From a checkpoint of a small image classifier.
Data: trained on capsule endoscopy frames (Kvasir-Capsule), 42238 training examples.
Rows from block 8, named by matrix and row number. Rows with one number belong to one attention dimension. Each number is 500 + 40 x the weight over its row's rms, rounded and kept within 0 to 999. All counts start at 0. Numbers have three digits each. After the name is the row's rms in percent of the matrix's.
# v: attention query, key and value (stacked) (model.blocks.8.attn.qkv.weight, 576x192, the v third), inputs 96-191
# proj: attention output (model.blocks.8.attn.proj.weight, 192x192, transposed), outputs 96-191
v.144 102:516489471436542483559456471602547502541517527494466547640478439506517505510509518473437536436538540499404531507499469496518489472488555475408532495522479503469554464504490484503424460492512486564502518512462506439508456511461527510551501528505481493567487543594497506540524499486433468526
v.145 100:515510496555460479552540442470495505522586494485427516602510450514541502587536526506476496500535493526451465550486443513498504486512491550434539520592493534516550493510463398518510548523457530547484497517500461457517453524457526530493496478466538423443441467468509540476497552426440504566
v.146 096:515508479508507498538444528507484480470451502472523575542377549481482497513477543520504462530500506519432540486587474466469456540496489437506532576536463422517464468565466497521533518489421460461503470478474444551523544533483429553446465504502523477540521528477463520517490503495474499476
v.147 094:558513537504548511569416500554559518608550514520477441491499531522443545507440524507454535474532466524429520507553532510440527506550498452479527461495448542548526539483483513494483504501580508494544522503497493491548529465451434491563496560526517503499503517547550548501483485479532426494
v.148 085:547561491477503506533547533558500461476491457420478445475484410397573557404472432500516487573501500488481510558518476545480526490531455479500542507523498486565502533503534532556532547523552465460473486511546532521544451522532426532578452494486485525580521463558509460501482484477566503505
v.149 109:496520482552527450510496457462450505437470435442449559566503500478516525509485566488483461507514472468415451486479436452436470534504450503490500510530488510490444467458493515428467526536526463447486548532514508561535478442526489518530505521512517490535520560501433484426485557443467498468
v.150 097:520457450518432499414556494525573563530500535457522495547500509508491507486561468484512396458507531491488438470523542526461523482422479517485450591559503552548514500457536484449519545439506514482503542504460494426514495496473441509506539524505490545526472500467446499526486429433464517520
v.151 086:539434473468479455441547536488539459487489533462504516486494510504483543487527512523543482558488496525509460475468500452516455467482445526542517528461476471505495522502500484574517536448459512502549510479487463572503465467533578469564547487425403531444482454490503515418507570520514496451
v.152 102:445471504545496462451443537509494559576519559485480490525451536535550513411492506499488495434473631547461461538568495483506582433497505490424528492505455586506526439508489520503478515511532514471476530469460512471598455524563498417487531414546502506463455456418502539478522469445541515555
v.153 092:538477508505502553498511422551516472549495530506484509552503486437538580550471522488473477517534504502465462545503435493410486487444478511484569516538515522540454506549490488548459513472488467546403456501447553544550511509523467518518553460523499466467465536522482596485555561507482484462
v.154 115:496523475508467465481507461447549556513495499504479518604467468566531471497520521524508511417434520455476471515543498495440539477521505531467468506476532574595538477493456512491579547524522491441501554543550551455466484535468467517454593508527491431474486420537501465573506503476444519549
v.155 103:537464582543443508506483527423422442545533448472474492526476460582500481528461544554531507487546549520477513480512505462546444523503540489546461477538431464518576448546504479490474538521506450458469431540442493469466563574446515477522471510494523466523538570473497483498623542519553480523
v.156 103:498515520418551559390544487485554534482525544536420514464527490530581491484497500519513537503400507483615498487520492496498579410477491524523520548481492559514503515569521483501509434529517450460519473459495428506500578471507380474432510462517498504513474502504450440538485478490530505451
v.157 093:541472491526514550373509426450480523483453450485435461514483525506475531465523561539532510535498499498550457590492536497500523529579479533532492496539487517451452567565481519431498490510506512433510528484512525512477544414528462483466565518539484471546513541487498448566633528505529443539
v.158 100:431530413485578462552519513559495569445462505518471429531445388521613472486417517584444480488468512505521519423556467430505539488529471485560449493490540530568521556431511518546435502527489492568504533475463535523515544507459453494501453520454454518533519505510486493485447487485456493467
v.159 097:514465425452552535432557597412436523475552516526505528458503430513468436497527576487521468454475538507514569507464567564517542458517451533561477520437559498469488520555503470439545569521522495456534477457474530503571500495537470518482566484539502487513544531437462484464512539504475464533
v.160 105:601501479519448489537431583510539527543432487559453427436477503490563521434492482487502508587510534485517496555507450510459531520534519499513524526485517518456567523442451470572486501524482547454530530522509482505462529546568490442480409561570469540551516533492503540459490474489571483493
v.161 098:526498478571520474535459524457475510504486492438488491468480513562440494481537500452490580525507576425528493535464496507546509522463566439503517484480537446575505546502564481453453389427364550520488484465466475551468576464484457498457482464485477509557551543540438490541500504525430477420
v.162 100:429496520529561485569561517554488574473562456499465473448530490432510439497467517478497491495473482521486524496559495493505487497460506499471516474510541511561454547546481609593483438502531472492483536524502533530471495453532493506506493549559538542454442518455507488520506464555495473542
v.163 100:446493496499517505497526505472446438503490426473534568446445499482435581447501535472454549468510489501502516535494478563531545462445478470512541456476503513469469608474470485499468542559506486484515452529520447514480459519521561459488534506504516497510526536412538524469467523520537571436
v.164 100:482526513518544528487487506483475522484570565366448471491515567378489499525562419429529462481515454515494494503448486531494560492505482504461500501495493530554461502498568509452484455457569508607557435539440512564537507508437456492438506519397425498531504524513462483460528484508457483554
v.165 100:528502492479477518550480433514486529555512569541527513515551565522526470568443504502478525511497486522538476508522469482444462445481460411481448419558492467522553476409461485559501545457488520483436500535462421416544484513508475444535528481563439485530522495496483503508553531557477462529
v.166 086:519549485541485531498525464482515498559559551498490516475506522479475501480474488458511478509525479516521549544441455463483463534484481526491540499387485515474574548516521521496484463509462533530454498486535553489508522440489553564498485520517536537522467523544540468586472544602473499516
v.167 107:470566500521459525442480478523527502525447541514500405490435485570511492494445462566476489509536562560469451602426538507590465474550469497516585454497492506483578452451497478517548523530466483575549524486481481490496544409479460502439514520477513543455503445478501434531489461521469460497
v.168 100:487490469481455556513521500521478530416548476491538508411457467544492517517463549354545427534481494430520448489463465498517526520500568554538456458466509467466575521501529574497464465512516475504537549541460531471497452500459506519515433523549528577528414494499585420493513511449442524532
v.169 099:490550499464560533411505468515455510493511477516502539544558484503526500427527460400494536511524401518517450474434537514601498468424560468525523492489450516514504569530503508512418469493436500508506482524515449411459540540460445556498457470489507564547467574524556499534453597460541485520
v.170 088:514517525487515478535501552488495531538476557537497541462478535498475449507567538434498507551437520562477514569472502471452443475369517504512538477504490428486511509500490498478480512515427452565484521537538450548397507513477506525482550513525542483474497536492455559483464538485413427517
v.171 110:516525520434578469458473447462523478459514515523472517468496547464488530529496470475502544573433518474506481578450512434487432537541449490477522486470456508478500504420502478446465570490530495575530499471529479487473564514437450424512483540462533549511524522515472504528422516519563496476
v.172 101:481484453539532511563497503544438444508490516498477427549508552428449459488491443517489497506501490502542464475491529434608452538542465481498499515518520483547512453513535483475451499506492486555499508571495519518387516485514463480520492398527483544573496538532451521490462504477503478483
v.173 095:605552474499557500488426528587400476468544546508494528489506520494489412550555497539530527561534476554507530493495462496462464468448539535468509481537519512494529477421424480430529588557464487470492505492473520504502546519470484539479549444485479483529458496473507493514473478586530453465
v.174 094:534509465468561434513489436503486535581522519461390498487487523492526441506511471516488441449516468464473516480514518431515480532514538449454525455482492493574543535505535462550518440515603452452465506520486564419465535522530495507501515504473464554507530472515434462518496452474436511487
v.175 103:471588535514502452541525457469556559559549483428461517523503505503512535480568510484470569484449516580480510508486531516440487516510452535531506462488390474481487503475504557521474496446495483458489404505538483540503464518497447497439532439566563464478505539491445584443549428487501444547
v.176 097:487472462446504490502507520476537546449471432527480515510519488492495531454516438482519437511481458571553511465503482470485473561496527495489492480553538507457516581548522502507518572524462425531482532550483478534538472424485579527447527469492506484489593518527478458476413497481523436493
proj.144 096:498457473452497550513489531528531555460450465486536448463477488460524533493406564561538520441427518476484495465490467490506448468479555518536503432449531458469500516495549469549493467513477579501538554485450543529466496463552515523516473493476567506647543523485477506441513493522492435472
proj.145 098:514553480457567485503532487426458490421533429454499479481492489563491578491494422481496523540527514511470525529478499462509488501428473547510563459532514604482478551457471493474463535558472464520459536475526505495571483462476544471502506572455510479514423474483473527480495424495524546490
proj.146 096:476519582461505477517515565534538472423500496524498493479529526551514526495483444449463570445512543459453500581506446479484531501490548534447502445548503460498476479542421489487511498428456525446466510513516508514502443444472476420526531444491519511421481508443496456607538532458478454568
proj.147 097:567489482502472576474469546457415572492527503540495564493500485489519465572441529541532491495440526539556558533482534559478549512517511515517533503564552486463532454479463512566481531489486544459553472488535545518436554486542528572549516509543461443430469458466571441537470504532539490455
proj.148 089:483587490521494459462554462500465521439505480464501525502461516478516472522539498497443473514488533483544543522530494493529514486466462476486481497446583510419441450438504484408484540580521518544547487518567524509404506559511556556478471473583532500534443505482485531461453495507481490554
proj.149 112:444498436485459500543526505497569448430525511571536478484545461520462550516504505479567496454554489533537503493533487495445515484460526529489476464523496500512581538490484496502513476499528568490546552515494595504443514477492516478447507381557497517497510541534476563498535507552449437483
proj.150 090:573483483489480514552521470468446442501513477504454548488528496531513453537444551538443535537576494493525560495561562485529522463523488481480481483405480514527517519539552452538466510528545470499428390525408492471507525520524533468445480459466575559473454525519529527482528477585582488544
proj.151 081:470530474461486493508620559439494426506463473510489447496484518525530536498460508468498474498496521533467503530461499425513524556500440526480527427544489543563442470527462504495502532469561506510457501474479523468460620513463441473469514425494480494559513483542504506563442487509495532471
proj.152 103:472513433467480413526518453430516497509551477473502486430475491486498532538494477550518427523538489480526500463556518490527523421514518527493502540465497475549552523449416444521460519508483507487455447527532450525537470450503527519477421566476508486510417426513498468530485533521530470408
proj.153 090:524546485474521467593494546522458455509507429430522501429502481552483520506463411493482443483546534533521511488475483490508501446529465553536475445522450564470507517573525507484493477518524533533476460540568508441491503429538522452500483552501433531542460475548538513422487457581434491575
proj.154 111:445475481511489560444444510548469509463538461537512515503593515518528520515418460536434503558543477510497627546511512443476456508472503479529549463454449532498490444534541501486463513478520486496545507527405504551480498483451491542566479527511508503538532545460419452518592562522563460443
proj.155 098:470433544478506582447499470468553524556510527475501538485435491512495546498531482487501521535515557470464542517546513496481530518436515525458565476482511477493498442490471628440563451530432574537520508467529475442537476488541512438561517545445461579500486515551456553509476582399497555585
proj.156 096:504527514506513547514469510571489513497558462523481498573533512545534497514483511492508508405568466473511496491509513569480523505476534480495512492466539500446570488500507527495495457539624431452564471570435520540492516554532598500423488481469574568533498446466458540501495483561409425493
proj.157 088:491469474528461482532468536479537460465521517549473560478485481546458466513552487490453504410553427553506487483573519484518533464538456541431502536553501514482497510501449474442529530572462433517485442507537512492474479439513535413496535460485478508474549438492540523558440468502530466477
proj.158 102:531567464529424566526485481512461429465554446491522455480514531558483492506519484453512540524478520444423575601503501504517518558504445425508497481477567405485515473546542458452535524540546477483536494489523523540428470562499491548488499487456570507515507514487453470481441488527548500482
proj.159 102:413532523496502502511458515595478477549536482560523446505480407490492497525581546470566431496468551520445500488489551543490509405556524512531439479490507505447507455405529530537484480472497470507484503442461543526470536517467561535480475531492514472490488443455476519488548518486476528460
proj.160 102:521523477474545434501509487462482587533490510476456515529432490426453485535585500535487483417541510506538453465525484451489499482410533499550468534471517481568511476523502534529483460448478538455563528464531583527534486527509547512575438550547472526519479537508488580557528545487485472456
proj.161 097:509520544509506500493510496492475525514478453477488503486480506579507514439576535544497436483518562514520514497466505442475520471445542417442486522514480442454517501444497531534500531571505526499475483490455429521567538503520485530504529501503451465520379486506504501510524378417448506546
proj.162 096:448474544444484462548434470533452545467448467516481492459476485468472516537495505517585566408473541537460514540475523505535546507502516510518457441496567490502450466507453494492537503490443479523548564545539478510477474548472489486480483617478574489550475497514411526466471501525514467487
proj.163 109:489431475462559587481480547467523435450491475515501449523508456477467446540486524512519449501507481502495502577538486447466438533509538560469454530515498502508478449531499575437454513566508497525480641516509514506553575463465554495478500508431513516493532527496510544458504498455433419548
proj.164 097:420453505586497495500426524503632531472428460493518498507537479544525474538493494398471539542609480449498545553542526497490474462547495460428443499520526500548507491510500508512578525456559501563518529551470474506462507510495564482480512458485558485466486484466583452491538505538495522512
proj.165 106:520477427468479469485498514465510484553516508487498448596555468528451547530539516494525456480555417514486558471505497594480477491516528511549522433509551470443517528454520549492471469525448538532505588503435502504471462475498594554524498528520446459505507523494477583502459479482477561506
proj.166 080:508379489484550486507400529475439488484506500493430496475534540522514491502520476576526465502513529499419524456484640478534530523523511441564496476560501409453495565470542466459483478514553447490461485516452455457482533547513549570521482478486429453496485524499564572548462504466452456477
proj.167 112:450403518474449449500474505494557425535506480458487529423534421521512536489538590510479448479587455487557480437588424553470486423490514555489432568511520497489458517511490536449491501456544480495490507539439530525502476598519450547542514533483574482522471499564552489533533480467480460583
proj.168 107:513488514491491499506560519482436518492539532516483538466432511458442589568465513501521539468464514484502481501443545431545546589530504477526469508498421422507464493510551440504404480473460504519521501488497452455439500477510448550546522483505528519505509491499471527618436500476443472526
proj.169 102:540483449470518558482561499557454563490506438493530535507499513469555464603508496543544454487483506490471452502497477464486489534535482478463513439541454506447557448455514531557455528533522488486490501537498533465537472472503543500476524457467459501528506528452488493440468489438542573455
proj.170 089:514545473504576491555567497480482463507455481523482489457518551549548548422450491499456555459576510547484519506531536538482471482531517508492507506515551438505477502442529620533517479520476511456500511486535449522599434554471478465508532548415583513551397527487472496484441453469506445542
proj.171 109:496481479454497472546559509489543484472523573551489486486526429420523448504480466505562472541500469560536471474572426505401479458507522483520506528578499470513502553569501534486457442472558453433471466413517504549500518440457491554545468469503540462468452466535530434477496580537475483377
proj.172 107:483489433449430530470482558462553550458510471519481483502486537468489501456508475481453589447476490529457420476523437453471434478520514532504513465530524541476465453505419519485430529558398512464442456478467489511517458463555491441558496486529450487560472439567469449463468519470532479496
proj.173 098:442506454487493513535476459485574545561476478415522588508513478523558541438543443495513424496471509467495435523463522568448508479549497468490566463546486472526515532490587488545478497570508586496486560447478579552512499489443456526468438521507416491508537474477523477569456450427523548475
proj.174 099:472487506419493527458476538509482485456528611504488459479488513520487503495459493438531565472528430539406565475524498521459538469554548468486472473551500405500469539471464539484515521520565475499493492540508456463533520510433504507487567511519558486489423495495463518447518518553542499573
proj.175 107:508550536501516480450425520511511502468462470535534478509509491525528493438513468605511550462550572432469506467629492523544474466500432486463535511415597487520496517478455554487520509428486536480494475459496411449421517534486514523454452512513516509537485420580528438541534511575507419503
proj.176 101:563562482541512498560480428467422435543506459471408493466497448521562536515547429536502533467480559537546510479528512527488467414481556489473513449446524566542473530542469514490536494513529533469426506541508518443437474555479529502490481491555489530529472457507512511510514612440457489521