Rows from expert 18 of block 9, named by matrix and row number. Rows with one number belong to one neuron. Each number is 128 + 24 x the weight over its row's rms, rounded and kept within 0 to 255. All counts start at 0. Numbers have three digits each. After the name is the row's rms in percent of the matrix's.
# up: expert up (model.blocks.9.mlp.up, 32x96x192), inputs 0-191
# down: expert down (model.blocks.9.mlp.down, 32x192x96, transposed), outputs 0-191
up.39 106:072109142115106113127162134135128135161130149105115128086150112115085179101131135123138083162110155094145117129157131158115158115126126104108102109117140120107156126136146161119106128120082127116148144120107130099132110149121104124149117097133131125130164101145115159148142130079126119172169108122139117097115162131113111144094123124157179135151154194139164105159121135143122106097122096145181169139115105103131133140175061099142100070123113113114088153175135134174129083121096163146157107137148115123154125125115135079118127127144130078165124110151141120131144129132091135119
down.39 105:129117134125134103090123146132100090138114144142122135150126138112085147095111078123113165119135137148126074136127101088113106127156169109110167099110092170131177154075168119082117131134107120143144103202133088119133132140127151169154099094099143099183115120129169157096157132142122135131150133186126150117105124166120143126108106114140151141140159120101109119122157119120176167136093121133132171147123145109136140143116103130119096154125069131118141105132138141120109143104100145128119106156098144102136138149119112149088113154118116088181105159127124160131096130141111110093
up.40 083:137114156129116071086135159151149152177130112129102134118122130083158125115127107102080143109116137128157098143147160137122111132093086135130120100129144159162157120154118109124146141126099071095113122114106160098126176108107111139127109145116074165123120107149172135158125114146111151129128092157122121163142182147090135111102138129152147121095202157086121135096114113118124103116119117147151123056100107156116124083124115123099108128149157135128162096122142161141117141115113093113123110143171136152137112127094152127117120155112139116147114154127071167127135126120153122170
down.40 085:113092152150107094148143096142170095121068128141145119146057141161167142146111158149116136131156114130149133135120117097123119143200102144138169129091110128121142137138152174125160133115138166070161118138161154143137155108108165126116143110128114161130107147158128133105110171108151122139151138093134153160157072152150113170126134112145113176146126100113132144137122101091147162147139115098085141125129121149150111139131100137141121087119131106129106143115114089131114181137124122112136138123133151124168083175110119110145131106101106132113122136130077181146143136174120119117
up.41 087:115103171125137134113137163045166108140114134150107104132144135143120128109106084098130145138154155116107088113149126126178083124122108137181125115156201113079135148137161128118185122104132111153137145114112103140131124094137117137147128090152115122119151140097133140111106140127125127089092144140100148085094142134156156158126122134135108094086117085172127139158157102132164136163128121107171121129112153093131138072080125125151147126139160145135118122133154162134130122155107129118150140132131104126109129140152145121086080160165152132102129124106115142143070157145117111146
down.41 090:165153154138156147118151120134169128109090113125107145099127117084088106144123116149127124117083139133132144129123109099151142167131094102088105126100128167159138150128089098111106119170100127083173119131093119173129151117126125133137118128134106126110128104163149114133110081131167133136166125119151210113137126091109118135115129118146118083125139124154169119093068112114127135148124148131185162108125120080127138153132134153124178104108090104158097142120129132146092181111114131137108187118165149111116133106130137141136135120117115109126177085130117165150123138120173117111
up.42 087:099104140096095133141107149121120120137114162113131161169097124103161148122177153098161181138132109154127100078120143133096114145143109148130148157110142131092145103126149153151103128090130131092130168124119114102136079099155117145119118138130126104206112139121107137093123135176100094141102141119118095159142101114120118157133143156099127132135137149151131169123129122122112122124109163133089118149124152169091134115143080144106150060164151102116165114133118122115195110107125150149154125112125141102142114125162162144078159120138151159117092092112144146140115123090132132096
down.42 099:146121090122117117076171116142112124088143097113114153144128129082156135127150126106098139151082124162142148110110144122123139174164086132089112077151110122160105141137127133120146117174134099162137103129095104116136127140133155135119109110111142155128156109139149087176128115102136123125150106174111155121145139123099164128155145093121160137139154163125117136127120110135107144134124089127188168119113103157148153154065155135110172157144130166090109057110149186125130154125141143117092171137110131121099103102128145111127116141130138136084113129157139138123191119146122118125
up.43 109:149122112134124137105137114143092128160161126129177104139124111096175133136139115098180109152092145119165168156134119141164148171116123150120112126138112125146178156117143125107064153164175114133100140120118101123106122121135148153150121145135153149116094134107128094176120055143094145110103147147137154102140134126142146137154123115113127117151152135106144106114101155113145153111105126126099075088120184110116134162148097128109143127146117128111093056078163108107188134106142138135101119103099121156134109139109139154148150172123106121110130132098090087128135121122123142106
down.43 087:079175118147097125134120125103139111118131141146146126109140132162093085134187137139146150089133192109089119162104155164183129113132131127132121114153091129119149128121148080138089148119139147089113128130101110114163133152136144129152112118109115104155147105120093134121107123140117154157122148156125157123093147107119177114115089112119153106077104115104127112124109157131155131136166184114113130112177101088142093130112136092111144110148119127109114133132076170162177090096105118117117160079146151134141134093122139087144145109115124127178102103114126110138135100134149150100
up.44 099:086132189141132111148167107119172143113146129157092135172110153076095104144138147161166137115166097106104122112155122129142127097101129140144132116102106137145129100098172108120114147122094128110145101135173153134141130128136086085117069129139146116135130095167148105122110130117109129137139124129187181149077121167110173149095113168135125092124160135128128158118167098124138111120137135135151179131141072114113116113090144100123125129124147109145122159126100166103109140108173138073135134104152091105117115114129139124118129125120109126147169096113137127112122146129077155130
down.44 106:136109120137161146131106091112123136110157155145085091087121120134084124108131121141117111119139137133114095146108172110106160141120141122116106157099155143118166130139166140149127121164139129085105111169156120120147107105139099163177146156127146089111131125123135089125134167150119149123153095119088135139102134094167108100116117148105126101106100133167161132118149117130157117160180119105127164079156173118086182145173141148141185152136132120158129159111169127116157103160095144137149146153152101149131131122076094150103151111144157143120150136103131104117100091142130128086
up.45 125:146122101110128170127147140135115140123137179128166135085077152164130101106109144096133131170115120137128125084149166146127115136159070108163137112133108136136139141146120128098156114097142128188145141080150177156100101114133123095128088118127111071132131106163157113149142118131112131133124157116151127115085117112117112103099118119127185135120154139131133150128083152116149083119147133110122159156133116179150164095099140110137095121165110127126164149134119132115105144104142163153087160146077117078107138152087124128118154155192154126116118122135138124132112160106112106139
down.45 130:132112146105132132181117164116116136126132158078138109145104125139144115141142168180106140128155145110121126170104091129124176136084112147132173182174087111157089111118101159115142117128143166147121130130117158090152095129128090155148088119137125116133133149134094142105096128105134127093115115148128104155107104138164139103095111150146085123137087129148127131095166162148128061117077124127117132106105126140148126111113174117125098096126132131096136112126112105097176128137091144134144131109133140110111121110148109144156113145084167136133109146080139146081097151126136130185
up.46 094:154109132117099160107099135126105128114142136124127151115101116137132161153131081174116140068120117188148120131169093110116138128161104092114093127152092132136162112101109121165121113105105143157134153130121196165157119129136153089111091106155134142131140134151132104095126111109131093161115102153092157134127112115168097147126115139138153120166136107122142179114117091115140109136112140108117144179096072096142163157107137149151137155139109141144163158108106086138090142075147130115113125101153117076114115102106090142139163112148156116110122132123131109094145141168099124118
down.46 096:179103153124126175161136100157149120141174140092165147187111144149108099105139091111151093158092137112131090157124127134113171100128139168119146139111112120109159111153153124114129110149118126141146121137164155135120140125116148118094120106144140124139146137150151125141154104121136133141160080086089128099139176147179130106134120127135126149094112152106137142109129107138132155137096128130127137117114167128109107082127134096071131150125101128154109111104139171162217180130122130140152137135164167117151146168148134134133136119159185143150123112125131178142129146135157128093
up.47 107:113152113127139134147161133150114124137136116142120148149107112185113122157095128133146101128141142087162184147115127185121126137192144144165102086101121148112113156127139122118126132112093167148155093107152115138172100122135152124124115138129105111169104104134088153142100115104124142137095122142114153164120123111072139126136103093126102095122139122099133114125079157073115144142107138177120106130140131111110102143130181128096075113150138140143115126155087129165110106119180116118147118084163123157139147115135138144124111169163118184145145129125129118162087112154141166086
down.47 100:134133114173146139120132104065134095139144152114145144154077092116095145130114152131128124157147073110153140137132107115092119105125134108168130089122106139104139149116137108149167083130149123084109100137129107120073125149114114167134143108143154140171147156139126170122127130088156141164135092163097152152103126143111113148091150125108113133119119116116117089102099141127119117137177149123161092100151139077124141087141166156159126147140109154085145124165149150121123092132122167128115084168116114128165126119154168150119119163130109133154098138091143084120130119073135109149
up.48 109:154088100143129156139147147114139179127149120095130130124129105099165143138134098118100141137122138164103110153122100113113133148166135135114197122127141157100084089047083112147115152099122120137122111111122141134115097127088133188139130143075125127147143079122128139099171119147135132097133145081060092151084125135080161166121116112075091117157121130136127163118124112119106132126148145140143116130108138153159103133119111145105135163132160087162112147084141151136118152141110107142115096105143129115133141122142123114121135141131140141123153110139145117123167115063156119131
down.48 103:195143122158115141139129134147166139144067132101123148119158150135109115141135133141123168152130121131137151086085120153137126137137139122144101143152164116139092108165155147170099173129132083122106134120155155135131162110131148135147113151114102121098082126173169104140085121164125134094093134125121113126147120101099108111157142113097159119115179157146126116157112154120059125111090125114152087108091126107118126155103110096118154152151127130115163102132141088144177143115162147086125121120100107152126116105124120128110134153137119106098098087149164070117149142118121157160
up.49 100:086088143122094121107127134135132084059155159124143137116123143086129071127132140132150154105140141180157103157125110091126108116157142136179103125126094064151096121149109128157112096101144126131147062138170124121107124124143147152108174126125150142144122139140141137119146120123153134113158113168108175164128106175135128132119110146118095123086140119132124104109127136113124125096114100133132142147139153183102151114162185144118140148097150141091139130141161135147126115094105166102085181158149125094189141148137132127136128143134127122097154138133112135113133134135140168146
down.49 103:139085114075099123138163131171138158126129093074112167094130114113116177176111131127100129140134147104101146058123114137125174099135128139103102144083123180115135090129168157092130102122169130153161144126117105111157163094102140126089099121130087122138096132092119110146105127117111122176135152102119101141101179097153153142177125125145107135138152093133118152158124120115145123137112143103116143145090152123167119142154099136080155138120139108152094109134130139090114149110088148150113106138132123155132132143131144127143121096131128111104119108192118145124111150133113142163
up.50 111:071099134130085139133162126138127082157131138105162089139186138136135146131131142144121130129142104096124114151090104096152097156121137160094147122143174169122140126123120135139145137143122136094106138118130129092158136104143117137131166136139153135096151141132155159118193086099135163119097084102125170128096098110154165111119102152130112129132119158109095157163096157094106122101152106088130116120145115135102122133133115121162135085068163070115125109103116153110143100156151124166138130129160139159160101154148112107137113135117122128143124090107089086123140109097158105155
down.50 101:118121095169144153096115109179113143155089130153136094128141136135136179149146120108137090137134119133132127136140154127141091169107163131138129112143112101135112182188134112113133147137127125115163184149125086131103145131177174094148099113101130123126088117090112131136120105144138140150165161173147150129159148174121110154128129095140132154123105144117146135116104126126153124127127138100083096099151139102087133145089122133085166160127129171107139106163175146147089137125109171117166094136118111173118084132095093118124114104116089130144125099103095135128115130122104140094
up.51 119:119121119176180107143096126102109093162146152190111128148110115130123154126140132079096154127163125121103111150113123126100089149112123125113127100167142137125119139119084122142122159099155121160121140134146130156140139130142130142120146094063087102117136108123139132093115094156143128151150144108109103147109065115147151159147168129090081135123113117159174115128126132152136163107130153140152126130071109142130096149133146141133139140104111097180120075171160169159124117178153081100113115117094129152110139155074122123142128125128160105094133124138149133107131089125144144134
down.51 112:122167130122119136145136134132156122112095134141129105097157169107137118111105109152138166134083124160185148137150111157150167107133127101094098123090146106131070086099147123120095125144124130120132118137151141141109107128123124125138127134102105122127169107148130104153168136133120158117136127129094106115124097103135122076157103130110129106073150114153150100116119140117095117146138129140186156146117156129131137162111073125159107129135121128109101163156159112134094115171082089110037137142131111162133156117116114116088165132123152108109179149115171120114098118153107139166
up.52 105:141125109137099151114136140132138126128142099131143102136144139152151171119138121109117112126135147178133118096135110079120177139110137088079098129150126098114149166106125114131143111133168166083147168103098121115159137146126089135142148104127170128075130112088133097131165123154149140132121165128116098153143134097083156139160125151088163140138070126087123115140154133136143153118126133151094147140154128137123139133154129130121075139104183158085124116136140180165152085115116148158097116154114174132106128114127122090117146180186149142121145112138114109121108120098099098096
down.52 110:101111145142154118143127138136111140128126145130136130092111127138111117112160122105142192109146133150151161148186145119138134159127077098119154116157113093158094143168081148166135135142093130156124147142086091111098152131106082145123127161167125122136111120126122125130159130114124138096118120128150150108128142175122114160147110167165105125119121144186090146159142126162149143120118175119130084142134150126103074121132120100129122132110065182143120113142119115133116094167121098081092124130113153126095120128122156141122138125176125175161144136153103097173150089128112114091
up.53 081:121125095124131172126093118122083151163154120147140124128133087135127124151162171115190118125151162146096076124132171134085138142110129127079125095090142166121131145146131126160135135182069135136117121107109101128143129110105148098191122132118178131131152099129142134123134109098155134090147111127126167122142120139146122129108121124159102090127133147164096091125128152161157132146170181094145107158134125111118128132150148106100162140095125167092096143140106114159105104162073111160147136108095114140137124116125131098134119157107087135156115106103131153125114114145139106174
down.53 094:142145158127143142152107157138097154084148107153138132119180158137129153120110142169159121107158136095130101120128140146125122114055166131092136096109119132150138150174134148115123144120124151100167105145113137142131106067132143101110128122118110101131111151145132141083100107185143138147101090120132092111156131102082116179183136128103137146130098152133111112142073124125123172085112143191080123135103092093149147165109100106125133122148106097142068128134156136153142103134116113159127123137171125149132120156113120148143153156116126131143142102134110112128098131141149093129
up.54 107:133099122116086131166138083160135129117108095110110138120141131130116157135125140117107121157118127123130127175073155118133127134126142127159106142152130117104147106166187149102124159133126128151134141145140126147140128140114099140076150141123140135105138119094161097105149153138158147169140077162095084129119135096120108083118110080110095107105100110179155100116115152106133134079164101103158131125098151111127092127137120083136123091107160115127164095103181156152129094143135121156148164106068144109129119168131142151158113159141161124100107134143117122165124147094111157088
down.54 096:132152079131122131107127128104142089115116151143138175093107107161138108144122135130116147132150125153156148186108126130114102149044125123150160094129130112135138108134100116146120142093142155133091162154057148135132172152125151139101102080139132077173152129147128165125098153151145144104150181158139112139086114151109122153118103159112109129142116154124121141188142133129104122099098149164090153119148110125176131126136106139136139117138119169093119106096134136122124110167108127122143115128157091131093117113067135132120170162125128135121115122066138152121117116129119120145
up.55 067:131148146154116132112144125109134155093112136116134121151172130104110112177160096131130111121157163122147100136136102135160113135125160160117136114155111144121100142105102092177114112107154113122105133171126141124086168097130154099074129122090146134116164109142158169145125127151154142116154123156094165139113100097110142094163130139147146124171117102103136146085148102130146126105113119089180119153156128110099097100178163103127150113118147134165113111169132162149136093109135131096087106157137081116120163119149092104122147130140149116118169110147148072146134136173100125088
down.55 078:102089129171101116128146117138111149114145137118135112117160117068089120123084154134110177150125121091116132095172145111093112143146149127124147104124140108156146159135118133113151105093112134143119114104155145123127106121124145145096105155130110123144133114165173166121137155143164140138109137114115102118155179102139136137099161119074101129126162149125139092113131128130120100093099114132128115142122107089122137119156125122152189089136141107147133092128124125122144118157068164142186156109144107187159171186117155127124108096123149099137111097162124106146086181105146110139